config = dict(
    arch='ecapa_tdnn',
    model='multi-label audio tagger',
    dataset='read English sentences (LibriTTS-R)',
    train_examples=15625,
    n_mels=64,
    hop_length=160,
    input='log_mel',
    spec_augment=False,
    win_length=512,
    norm='groupnorm',
    activation='celu',
    weight_standardization=True,
    depths=[16],
    kernel_size=5,
    stem='single',
    widths=[384],
    num_labels=200,
    init='xavier_uniform',
    optimizer='soap',
    beta2=0.999,
    lr=0.0037,
    beta1=0.95,
    shampoo_beta=0.999,
    eps=1e-08,
    precondition_frequency=10,
    max_precond_dim=1024,
    merge_dims=False,
    one_sided=False,
    adamw_lr_other_params=0.00071,
    sam_rho=0.05,
    steps=6100,
    batch_size=64,
    epochs=25.0,
    lr_schedule='cosine',
    final_lr_fraction=0.05,
    warmup_steps=300,
    weight_decay=0.0,
    adamw_weight_decay_other_params=0.05,
)
Rows from block 10 of a small multi-label audio tagger, named by matrix and row number. Each number is 128 + 32 x the weight over its row's rms, rounded and kept within 0 to 255. All counts start at 0. Numbers have three digits each. After the name is the row's rms in percent of the matrix's.
After each channel's rows are labels from the 100 clips, of 14976, where the channel reaches its highest value: "loudest" is the band of the loudest frequency at the time of the peak. Only what is clearly more common there than usual is listed. The data: read English sentences (LibriTTS-R).
# c30: last pointwise conv (model.blocks.10.c3.0.weight, 384x384x1, standardized in use), inputs 128-255

c30.150 053:119179145149107155158153143138123145141107150141107182146155134156128079141103141091147146101147114155135108167116070160108163137169133105086084147159112129120052157154204194111136105091113109123101152143162093073133167153180122048195172128112134121118144202161071112171145090118093104105149083132160131191108164104173120094131163116103146129071113154096156134140057125173064079081154
loudest: 4000 to 8000 Hz

c30.184 056:129147144191131141119112101188134105099141168129116130159152125121145141134121139071093091091099115107164150108132103090098161086144136113150125132137132131148057145148158152127116104150108098103125181146148089089102160126143095101158163142162136117191168245132106100126103085108107119132142148097221142159087131199159154137119132181081123131093043120112111132162117135131037120032120
loudest: 4000 to 8000 Hz

c30.99 111:124156134215168125150155188099179138121109082114169141147112160080118139137209157114157086141074170104108124116078103155143161134167133173154139142080112113186083187087121103153114108081094163130121157146228112159079140123146112097115129184156132145107146129190109131156078211124088128100068125135113166118104085125109163149134145082142109131197157143098151139099144125148107132139168
loudest: 250 to 500 Hz

c30.191 056:104155140205118157130153091122064105148149147120103139128153077128160044142047147129122067057137126156147156124136109100104126159096093147128086161095118100134117159129121097138122110184135133159151071087179105087153092130152108071071129127146131078127109191185127098168115092151079095135105123091137203187059146138171118160144138168092159211062099104109088099197086087125136121088084
loudest: 4000 to 8000 Hz

c30.340 124:110085117144128066122095078086157128173107123160109159161090136184123110136164109100135107177189101126137091120106139143151179101163153060152145141106155164072080170102169137173150135122116100108128094074133165175132158119114111153135134123139156138097168131084138130109176131160112181114133161122090140150089127112093114104108096111100183131063125151162121178124163156095186129083074
loudest: 4000 to 8000 Hz

c30.16 112:146177133119153147182144137179151092105078099106139157142128121173074147186158154133152103158108101130193080108122119171191165151152087157108137162155142158124144131138079118137072113172194107170089144118114122096076148082129160087151095085090135131069116127108098206104115085128135098154126135156117102107059161214209156147109150080131119112106077095133185160109099093092162139133078
loudest: 500 to 1000 Hz

c30.30 131:070171075113096124148116101114159151164110150141135117143103172152168114111154162175183155131104117132131193160113151109110131087121159130183077145182157119151127161123129135148096105107148116123087111099082156137103144085165171092158120159119103194133126123139138121175069184082143182083113154149145130132068101111130128107137113138152154087118111129167082103168165102088134159105146
loudest: 250 to 500 Hz

c30.63 058:120147115162103096125157128110163099120143129112153161149193132150114160148121155188125175117122149096183118137148133127139151134151181152085153113149116162115110104143178148159146139128166148153125120085177232085131134128104134126119141120109124085136139141174183147166125151086100111116161137129155059130117145088087180131117189116143183163071091134091109088162068109186125131053114
loudest: 500 to 1000 Hz

c30.265 119:163103095157115106128097124143163117142092140136109138162099083016164113106112121128147115087168106152117182116118131171115144120139123138195111109143114142092119166190172164156134131084220102241065128107114133153099099127125169124155135178143132147153128061135126195163119201088143151136133079145135109110131108130141144108120134119118078166128085141151121098147106090107112097197159
loudest: 250 to 500 Hz

c30.356 057:099135132173098183126103057118152046132166088114168103148159125155093109123123117091102157115138144087136170122153115095160139139084160116143129137119119155165132124088123115071109110053118118137132095121153187135113105095172139109215142176088160125122131137211111017145137059144060155160171099105142160154114126144131119134198136131082129082105198116141154125120131162167151090089121
loudest: 250 to 500 Hz

c30.79 114:151186139099090118193146092077091118125141087060133098149143144126125128125078112125143103111142120177145171122168089136121076146087167149187123106149170133202098114107112127137122081158132125115135139165107108150140154131154110098158121072102144186120149143067129105136170174137133117116117082086129136120113139099168111148163105193090147117121199134163117089141160091102113190132071
loudest: 250 to 500 Hz

c30.277 055:116118130118120137087084104107138108120123097077163172138142168092125180112158065161167155091141136110111173103115152120127112083178118086158105110088179139115124136121090110141117123099122120161126064122171145109115142174077121152088173100170061131141183114161101114139099127142086113117163170085098175152117142113142161146094073186168125100136097154148167090176145091127150147116083
loudest: 250 to 500 Hz

c30.91 115:118082133082146084113160146178158139101144118128171135161089110086146093149104107181101145114088126092102114154120160113098205128188064130133084159119144113159114124104090202084115133101092175074160109146162145117161126185137145129133102157105127177170116098099129102188147077111092082071117137126128167161085067136156118095137129114114145132103103178149089245096128086111145149125145
loudest: 500 to 1000 Hz

c30.211 121:124151138176101110069169140131166077223114148110100141141166131106148144108135123147121100107097146120183149211070109136125128123101130099087101117122142099206123126155164126136073109105115111113165117125134074145181129132108104150155158118098123114106128179115174091139083123128169129136096125113110115102183123110138121167147110145087129116110108160156130152132145152172130136127121
loudest: 4000 to 8000 Hz

c30.48 114:135075094132129144106095099098173101120126203084117099152126088101184114117069123136096123145149116142142135123174121120204101128134143177126121144075111119176086114136134163192060079123101132130093098127064161127137100144117100158100205189135137093112165087154104144158087128117131172185122094111118121188162162110157135138140103122140107104079140144166152144115095131115108119153142
loudest: 250 to 500 Hz

c30.55 116:127155098151116082128201162163119164082182155143195072139208112109153138062122148101111165077158127089204092085081109099111133169113131096132118077190141078135172137138117132086071166170107156142115156080078079148131144102089145133114146115138123124162149173135125067155070091111138156077115125132095171113116131126083128184152080152147140161155065133085102167084141123113118104105090
loudest: 4000 to 8000 Hz

c30.273 116:141121128169109113117111142142200092161111122122149075174207131090235169073115143142105115109093142107063118147136107088085092137096142170121074110117124128192126127140154102159078113136168165120190101109142138129147165123146138083167210115122139139117136164141098135133114158084122142109102144123092144097173137136091108127132108139146124187073111211115074162136116160133123128105172
loudest: 250 to 500 Hz

c30.177 118:135171075078097097152152154116141143155104142065144179096142144123105133126099110116110108173123117151125106122112173127107161146114139147152109152151167125154148141142144166082127203167150155135071107162105113159139191168137129080125151105195135149096127125119167110100110125131119187089156135087106106118144088180087101111163119161120156098108131130115107068101067151121134109152109
loudest: 500 to 1000 Hz

c30.147 111:073079137073156110093113082089161138085129088087132078125126139121120160159106146101162154130178122119202047135092173108149158069114091166129198081100136150139167099155136100119107169154132110208162181148162116164138105096123151139136083106089113108110099084116096131142109147137133156126130151076139157134103166124155202152133104106147151128141102190162147197113118123092123159139168
loudest: 500 to 1000 Hz

c30.328 114:127135127138108118150143149143198106130097105120162065153090097096121105105137131147100082145130191167155133097164148092092110097112155127107135081129154136055159102104096163145132119138145139131124146108136120047083130118149149143160109095125141151133114188085137123139104125079137113128147123174135157104128171137087160127159151097123121121111071078232192069136175126131145141144087
loudest: 250 to 500 Hz

c30.144 054:153162171163157167154120041171119131154171092096180082108147115126140128169083137115149043123138123151181189121125109135085136156095085122121132097104147143139094155134114111104094039095088143124134105093136093117112181097131122090202136182141113116056130130117103088171122079099140153138185182061117187189110151108153095130085168153087144144130130115123124116203191097134169133086149
loudest: 4000 to 8000 Hz

c30.260 112:132106113135122157108126088127153130122121165124136100117103136151154086143141159138169129130130140074149130114110102124167183181155108065044094140112154141137137072155142080104151076108116111111094106200110114116150138113153122139096117115147097192127110133119096150111052130094137154155096100112129091116198195131067089163111144136137100087116164096204153146121125090073170116142093
loudest: 250 to 500 Hz

c30.83 061:116127143174098115108110094160150099176114118067153161151162128130113164152109162167105144085115149092167110172170125138144152145077203127149137099171137140119139129164109130136170116126107166163151129097163160085119168118084147139107148111091114171100055152204177144154117098124101105113143111176148135131108160091094193131094180119131176192021155150080098085116085130138157158147135
loudest: 500 to 1000 Hz

c30.233 110:174119094127119164105126126106148123132189152119089118135114138180147133183115147093146154109144095060090095143170148130086228118119166111153084129138113073162124112106169158100138115082117131126135135134111105080158112171090170088082130112116149112216132100170144104166136163096145116068146126101136168203182117133175162151151073050162139143137119091170140158153142142157147142136160
loudest: 250 to 500 Hz

c30.120 117:126102068108074111144126125099146125087140144133158148107141125128135171074152126124134155206128082169173068098148115187123081133139109142197147136133149072136057162114186174174100166119104167187116108172111133128105062090090164082184141138118170167156077133103150115148063150114103161108132109108084139137189141156131116093152097107139124132126124096143143099052160082115127138115192
loudest: 250 to 500 Hz

c30.255 111:147125156114087121152110098142064124094104140165140110118136115170123160159122161095120133158111126157095136074189105145114189080105134127078101143123109140178100162120123082115130081092131094119149179130174128151085194118167083161140076114165104115132112111163172184135054089128133096097104100104126122146071144144147179150119171091084094157112120098147113099139145108142115136145126
loudest: 250 to 500 Hz

c30.45 067:121135105169166127142137118148147123168101105133093141163130158106115094095137081140110114118158113119102140118140143138157131156080156122187126164109140181095154132138115120146187097165098160109124141148151127088174146171144151113153138094139110069136096144136184088108057143101080143152225083074185142119137121180142082107161103139190122170113138190150100098050089187096182100103070
loudest: 250 to 500 Hz

c30.114 121:122100103156122099088154108132124170116130128151128087101092164147104082129135151126104128148123118081110141188162134126111164106125174133117132125140157197199167085102126158075255110100149090125125039101100185078143166122141109094147150103149123086117156089112144149153097167135086127122145166137123137160121155070116177119153138075151102156133105087142129149127128161101176112100110
loudest: 500 to 1000 Hz

c30.220 117:115135077091116099104101099076167099154151100154160168095131131112098101097134143115151095098163167142128112129102125087094083135159170132100140124124129139112047111111140136121167122130126136165129110152077134124174196120124123071138101109141164157151172138111059108106144165152156086127130077166136147164121117135122143144103092174112118176117142203041125163112147195142122107128189
loudest: 500 to 1000 Hz

c30.357 107:133135132189128146123175069158166102107115111162164107111185178149157123113111109127133171098126135162124097135168143093138089168105152113096142122156198144121063103132111084096127156172111130133110161179124163123142163124136176043146130121135126171117094120095103088119130081129113157155077117055108149131116156123137137135118152140145081163155137131172132085178156181093197128068081
loudest: 500 to 1000 Hz

c30.359 116:127140035064160069106152148140136143115132094087133152091049082111167135119120117122134121111139116102100128160115157192126165126086143119194107153097146143082093137169158144142118149171201140181133114101160066124139113094122140084102098103189086136062117081166115151145128077116126110120153145136167078139110197134133135095079185094114165195107157115103090110122111105158134109154221
loudest: 250 to 500 Hz

c30.376 130:113136149110098174142118177156136138209120161122150153096087147121125114142171122139093146152101113164137159136097140118155127083091194126117130145110085164117090125116151149106109142132141112203149170135076098151131077127170096139135156148123162102091124088150164131159089106092176164132130092134086132095137113104144102099107166142149177112104064107068105153132110157105095150124153
loudest: 250 to 500 Hz

c30.186 052:094202119156067141141131118185086137137177167137099108109146100120118071128110128123126094067108133144139167097114102106123134157104124092181140130133129146151090171128169147110124117113078103147121087145157077114090139120117159086119206115147145164101138143117090100170156127092154138156170099093126173184115159169171172075104114139158093145054142089096106164144118122153187112105102
loudest: 4000 to 8000 Hz

c30.231 119:108143101045125165126119125116129133140151109172092167158175096172178122115121131128201125154149158104144141101146137151101148151150099163121131148179088147118093112079156103091132129177134101116093122139185118145063120095169162136119153139117129111097125131104097131170030081113132163099133160144116153147090083194091122139134153143107143140147109080145129097113134138138155108108151
loudest: 4000 to 8000 Hz

c30.315 112:096122085114129149164141158133171156126135139112157092129164114145255141105118079207154140109126143125113138124176153120090145118138097129160098093132121130180109100087162188219106101164122139097089121125087134125133084135148115129107109110159131156140210100136103064113128133083145131136150125103041136135158133102088131170148132101105106174089101195138081124113171111103147119089125
loudest: 250 to 500 Hz

c30.244 118:131150134107107082143104126168121088106148150119135128125159108149191129106073131132139153111146120152184147100106163127116111096098164140139076119156141129103188113101143135125159156188123114138098118165115161068137140109161064150101176090155125150104123127096096136129171038141171101104136139138104108151125109107116108142155123128138109126146164123184145067148091045111091151092127
loudest: 500 to 1000 Hz

c30.156 109:081117125139122096124101123144119144148123094107112087181127086156139103111116135166085113146091108144146094150104158113153109141149155082201136102111095111120143103109169117105210079118124149192136144142131247135155165148132132151108117056179107200175116173109128076144149169109110147139102133109091127114174116136132126097109093101120121102120155123109172141105132137093177122123118
loudest: 250 to 500 Hz

c30.325 116:154094108096087166145168149117125171092138134151126153132092089106120103117114117117152128095132134104095122156135105109127106126124116146130101129168119125169213127161082092143142123133143128116124147122183091112140089142147089121117114234142189098174093106111132114115116074139097155098188147138128095200099191111133101116116236090105122123131173124089161125098138116141139105093099
loudest: 250 to 500 Hz

c30.252 120:198116092138098137088145103111162155141112136080124087121059128128120115193121147128096156129156091103145160113153127125133162155103109117165110123119139096093184085095109139081145095077123140108136170137170156084128112115117107132094066189161096147182128135135126106112135143182143128138095149125107134119135160113146125141072087070112108136095153064116090092117146177149154153155116
loudest: 250 to 500 Hz

c30.138 063:178136091116132164075093165087144111163116109172094149145124119176126134057098096071154147163206109098107143110116184086123108209079143240167154128116132161143102127175066096124135137114166139157118159114097118104142173086145183101061132149103157115103157134111081046109155129129128165128096096098128098116154092173102124083156164101159119064196139137102112139144110222157141120085117
loudest: 250 to 500 Hz

c30.81 109:109137158109085168120129125115140098125145155181104142111117114097190096098132129161160148098178097073099116149156128118108086187098150101105081108069178141201095104118172116124118134142180115138124114150123136192142122109176147099131130142142162114136155129161123168112136164071139142106135079136094102119235089133130143065105097105118146154116098144147115076128088152131096129115140
loudest: 500 to 1000 Hz

c30.59 114:112124135149079094149146138173172111076143098151110128100104141123114210133182117148115168142186136102131108100125127126143151159101116198206130093176126078089168176144096120103109110119086129180115081126154130081156105146106098099181133211147207149174150184081130009106157104113113132157143158124117137201083157123100113082140139085139176095088098122112170148106137122129125176094112
loudest: 250 to 500 Hz

c30.326 117:120149142110071090102169169090158159198162111105078115179139140182210121098128135087123076121162131066184142093140103116136112163144141075096092122163126116116136098167175084120120082100127108140139166099115103115151124138092099100097156159103162118123128161097135137146107136143123108115085140086132158105180158139142077101133164192176122127085110143138089107185123152123114158083135
loudest: 4000 to 8000 Hz

c30.134 062:145162120105099195094115177114133056141076100151117116114110149148148131077113089097172127126184118128119136120097157116094082169087164187175165100118116146135094110164087136149094134124151114135125134154124123115114156095158157099113130171080169133109141140103137034124167107087114111100087156122102107100170086080129101072130148128166135056126126108085087128135130155154143124094134
loudest: 250 to 500 Hz

c30.190 115:125133130111135094108152138109058105153112148110105121130123074174136140147116140109106134090174143140100189169113139137103094094131135154141104104076139113179149167119122103165062145136090137133147116112167119123073094170116179149084145210147116115097090107126187215151182191100132139122124103159114129125162079107127087191112237188127095097107109174176092096135113112095184111146123
loudest: 250 to 500 Hz

c30.172 056:151154082153123189128147067157093171141102121136100113121131154144130119188063108173087029098103171131152193179109180144149143148149083115113147170102092180135130139092138143115072115110091167137131100136171135063104116095148134100149151118129121078097135171181109062153119063114103076096133131148112200186091167152180130156087122144123083203109083141168118115171098131170188081135124
loudest: 4000 to 8000 Hz

c30.337 115:177106149164122124154106118121168078078106120125067056111099111153183135132160130130146139106117183126121092119111157163179180062157085131181139144136050127126163162154127107096089129106162130156091132095106161120137183144132131126115129073134131091134142070116157128157140123104093135095086111083051103132099098159144150115104079168175072114081122123167164138115131080181117101084150
loudest: 250 to 500 Hz

c30.130 117:105082122091089164137151140143081146082145142120130114109132103148135164118091159102171138112051132131160186077121143108126157096142130068116126182150172134124183121173119097123091100148140078092173126136108101142118102156123138196071165160147155149131089091210133097130095160109118086132143138193066042102156175102085122084115173204075110084109119124068129093128149116101138162160127
loudest: 500 to 1000 Hz

c30.122 111:118072156143109048155105114082147124181178126116153124144098149137124113088083143137110119121110142120200101123142179132173116076098167063171102103191110195174097097134186143126093146080098108142075126112124204134114149141146059124130089146134145173168186122075086077079161131168137122184146143094132161154183130065162153140091072103117137133073137106147065105110104143158101139096154
loudest: 250 to 500 Hz

c30.352 115:067104135136119159129167138087153179136110148115121115140142128141133132158098167141184174078143109093147191173097117117110126127136142178162077114147160150129090166138164125107133059168124079106112106099200118118116137099175113128108158165151128142116115128089136117102056132128092147134125140133120123179156140075116147087077117104120118124090090154144102128150105092088130180114102
loudest: 250 to 500 Hz

c30.358 109:118098118057104179100208122122080144133107146146147132174062132153111136117069162114115148039120133085119134097124128136149148124171121130148124136161131127120140134153130121095066230173130137150128118098139129167088146166124135111084190111121155093122093161057141102121130113082084195120110093120187079096119129118154047043077179114107194138174086089175108190102094131086160143137082
loudest: 250 to 500 Hz

c30.259 119:095168120047137123098175111090148153125143151112143122161139123142125168127116135128074106090148097140111131180103105094107090110110128160075116100135113081112117124128102140134103125069143114126137106131151109136135131166158129118171155201093104175169125124080167108159102150117107136087115125103171162158132112216174078144143123086101103152160181147102155078149123166089113110140134
loudest: 250 to 500 Hz

c30.26 061:116162049104150138138085101183153091097084145166100133149113164121149193113168093089113054164169101129102118168118203141145064176135144124108167143124114063110174095157043061128134133090155172120109184154097143132096150107120143165131191111156109165116127116150178071118107116052080109110150141114217181104166133098100146109110116155152104110141101114176158108139174168111147080154127
loudest: 250 to 500 Hz

c30.132 111:131116149070149165166119160159105181156157130126086113109082111131140152169081114179140131122172161081107167107097170144157164113106128170199124116149144091142086154136124084134201077088080083109116099126152103134096109120099113129093213161121145128158128141124119109124047114152123136154183121174090144135102131101181148086206175182138164121109089099147140093179142161163104176103213
loudest: 4000 to 8000 Hz

c30.294 113:162083149103124127093097101101211108145140144191105107193107151140132098135166158090109073118115109130139145170098129087123149053157066122097122161128132194131103127109197134148075171138118068116083140133142125105075157132096168087123081103111135172152102095133161129109146105173136135100135156084146173123115100149173100185162125136109085154102058146101123095133133163103135092140189
loudest: 250 to 500 Hz

c30.199 117:136154091074128157203148183128139121104148135122117088138124112136151143149138119134153151104141093151124139111128148151085152108131202182077091196157138105096152118172189077102118147140170088127132124119114158084140181095122109121149130103129128155116152129106142136136079119125122151148103161108129112109113154151100177083153157122135083133092056076181082106201103122075141109117080
loudest: 500 to 1000 Hz

c30.207 061:130139154112091133118094105077095079104117105114149111074131136125131213130135104145130097156155162126172166167127102178141108089186111134139095127068113157131133146160105143140125162134155132155076000021151140069090107078099124115124139110115106130136138160168056108091162095138105078130140115095097105153150144047141133095141121124191089107132160111075142134184116138157134139113147
loudest: 250 to 500 Hz

c30.151 114:148098149135133072093118134134174133106116100096160104095093132115126189143112108099167156084110112107113126111180145164093123173119111115127074132078119137178088071142120127082128067135134168087075175191139237087180121171182098139137140159121066151170073114112099127164174114110123096217078126043077166170121129132149111130120124115150140171133170220059155185122186128099083140095169
loudest: 500 to 1000 Hz

c30.195 117:137142163109130146146083157134123133148150148137136167129100132119129161130107119128164137128141143147094192177120140093109119163129124142101102188129121173185135121096131094127118119149139129131117118169157117112105123143090117135146165170132102160118122120092103127124054131142121099115155138140154167087117087071119125101160136158098124096094142086114108113157087190113108127124153
loudest: 500 to 1000 Hz

c30.245 123:132116173145125162165142130074096119079145137154159187167123079185148147117138147103109120110124127109154176150115190127113118107162173118094167114137134109076159120129135147129119104155146103176132115113120120127059093095180106138119100180077149158138189098100055100099126138132123146140173110131181139150117157195091101160110151059112134146147139103120138154111182163072097140179154
loudest: 250 to 500 Hz

c30.89 115:128124128153101088194126204168096129116141154162132151160133128129078127103144117157096162135173155108163059140130111164136120174093106089064148080132124184145117125127171185122094133168128091139136136088163068153163143113118130089154179162113152162139178049105089042120087139123141132113142135111160084128150098094124148105113180165130162166069065084103105109125144156100122113098156
loudest: 500 to 1000 Hz

c30.17 110:148168102119108056106151132188143134108119102073130058133086115094104181120173114107121107148148092118161117125140142156128118074164116101125123157104126154173042149168100129207114081116111100109138108109118195173129129126092137159145099124120127107132207088114164072154131135165095111171162113136117124089080088138103120118145124114137090167091110202161083161153182141153105105125144
loudest: 250 to 500 Hz

c30.44 121:179090112146100098144160100111128100129166135125120144083116111142135168119110118104109099098113126099189136178133140067164161087174110123146158117124133122085215101155106090115103154174132092098065137101101121189121178101111107142121118142086170126156179072164063163112112125096105104123117112104153159186140105202171146087082180082188133147103136116116101153111095127143158165116148
loudest: 250 to 500 Hz

c30.153 113:153080088138152201137105120138092151106144166177116092136122153085093104179118208112090225129229047075144157138149144120173171088161095174132070143123108069114141207110116133088124112131107090101138149163121142095094106144121155142103192124127110125153158094139154126130109193175128114124065113117109132137112108150150128143093117144113136151145160096171155110197071149137104167158154
loudest: 250 to 500 Hz

c30.105 111:126182130136115091083092120147141130166158092149133078149170125158102126118134098095066144160092188179138147156081150112097104075136119114196087129209116161113186126094099118171152149143125141121139166152139111145125130178133145098115046149134109113126170129129119104136146116094177105092147097086138136114149110065127133156165154075148188160163146159098117124138131128141183109085116
loudest: 250 to 500 Hz

c30.104 118:118166152071071149110104126092105103131152085106123128161064090104084102134147135156117042096133113149147158154182103129181115104127177110098151159117144149156095151106159116120095127084113102127142173130170079160142225112114114126107144094128135107175133103101113152118112202132094097129136079086145140115111157188157104114104148138105097142111205119168083097108140182130162136147129
loudest: 250 to 500 Hz

c30.222 113:083141108140106116101078140104125100131110160116093126115153086081106118099113124111079081076154138104119146092147148087122128109127119109122101131150124092075101154112117097082070114121128104190144142131150093201168184145145114122170130097114087172153161142087128128101086186115118076134153129083127148133198107108149204101143089130114150145112163073134141110134168189154127105102123
loudest: 500 to 1000 Hz; 250 to 500 Hz

c30.345 121:095116119105143113079103165133074172148144093184117117119133118128083144134129145163132167094154160152167071094096148126083175128059088090179129127095153096157150122128073105159114153135142093091157128124145138125096108178121172136110136130111131113124138140093073139095112139083041133077130209178101098111065078133142152136106131204086158108135134135119118088151146118099130111090118
loudest: 250 to 500 Hz

c30.229 115:146136092095129114089142105139192117133169074061127033159142140142076140118127171141138137143070140107040195138122167130123133092124164124120142124071073150156139133210090136083128101121135095133158120108094106198111153133090109169147110091130177166184144131147150107155137107143183119112127150172133090126114149116167128090115121164158116090131063089103161153180132160153182178144152
loudest: 250 to 500 Hz

c30.154 048:115128117211104158142176138149126080153124141154156129099135097152150086142114172163143085117082125104162206136105079121113179157122095083142122131105136151148099163073164232125128143133143099141158095127186102091152162142120168059161137134153107131102153139101154046133120128102174125147145111110126168160094200168118170132111145144117120127098107119100073145172084122161172093088089
loudest: 4000 to 8000 Hz

c30.158 060:126107149157082198119129124163078106138151142129095112102149123133143085159131126102094099087144118123143172134120102133126134118108104078186154115143156180106127191112130160116152122151132090127166092155228097054111153106133134081116183120108130125114154193122103081223130125095141128142140128107150204113121115159142135048104114139166095122035137128125075146108104158141105104117088
loudest: 4000 to 8000 Hz

c30.161 114:162114140089186182174093157099085115161154167191099134143056102108150089117142144162218126171138185149114182164147167123094134129114142109136111140121106161086100115119107107102142093091122134193140103111152123141152091100105107110144156080133132128111148098134135116063116056126111105129121094130153151128083071124150118131160163167126153173131228124091094083155160217193138112119205
loudest: 250 to 500 Hz

c30.317 120:137073110144091137135087203100206158124111108165133143136167098156162118104108147109129097140096117081245129100091141117135111148114119147098173129179103129148132087137097119134147086104106154081069140107148121149145148119131170196114138147134083075154117149115147123109096127089150136124113107145099154141140081114114194136119133154160178125161144134154171084132115103098089128185170
loudest: 250 to 500 Hz

c30.33 118:114084118088149134132110182150133165106141129058137158104124116170077156139199179172099131121093132076132095090171118113142185058139104202093123135135126103150113156166097098170121179095155073094098117119145113131117132099109107175143112168154148112140174133081153144154118106159058096110141161146104078146097131080145135109129162107118115175097098129147139199098133107141176117141112
loudest: 250 to 500 Hz

c30.251 118:151079160130102115135157138129131119112148110105136125101186089121167116103167099148071149146084133134134125087125141080186172167144046147085104133154162143165131138142110072111149142117130118144112138154069108077137104122171068119085114151080144153104133123132064103139148168131132150104160139150091124175121099124136127189096176155125081129134173127114112132165150157117133104126109
loudest: 4000 to 8000 Hz

c30.305 111:166148108064166107133137126159112106132098153179132142156146119147066163180171144171122157155142110087122116102119184249121189127114112177127118117068131121128150117075152153170044171116117104183135183091155061152066128113154065108122179128085149125103142118121101142124124163119089132127086181137176168135125131101158118161136087080161092173143113095188118098171156109136117140105070
loudest: 500 to 1000 Hz

c30.31 115:107171166141160147174154152181148104080175120113120073143137114107090143101107131147153128146245148119107165100146135185162155109126103158097114152079069151193119141135098124143093128107111063109072121151131117065118144150121098141135105139166116160140125174103099143080165146155097098142101122102121156070149129097175103176136134181070162165131106092140138171202139113100078188204089
loudest: 4000 to 8000 Hz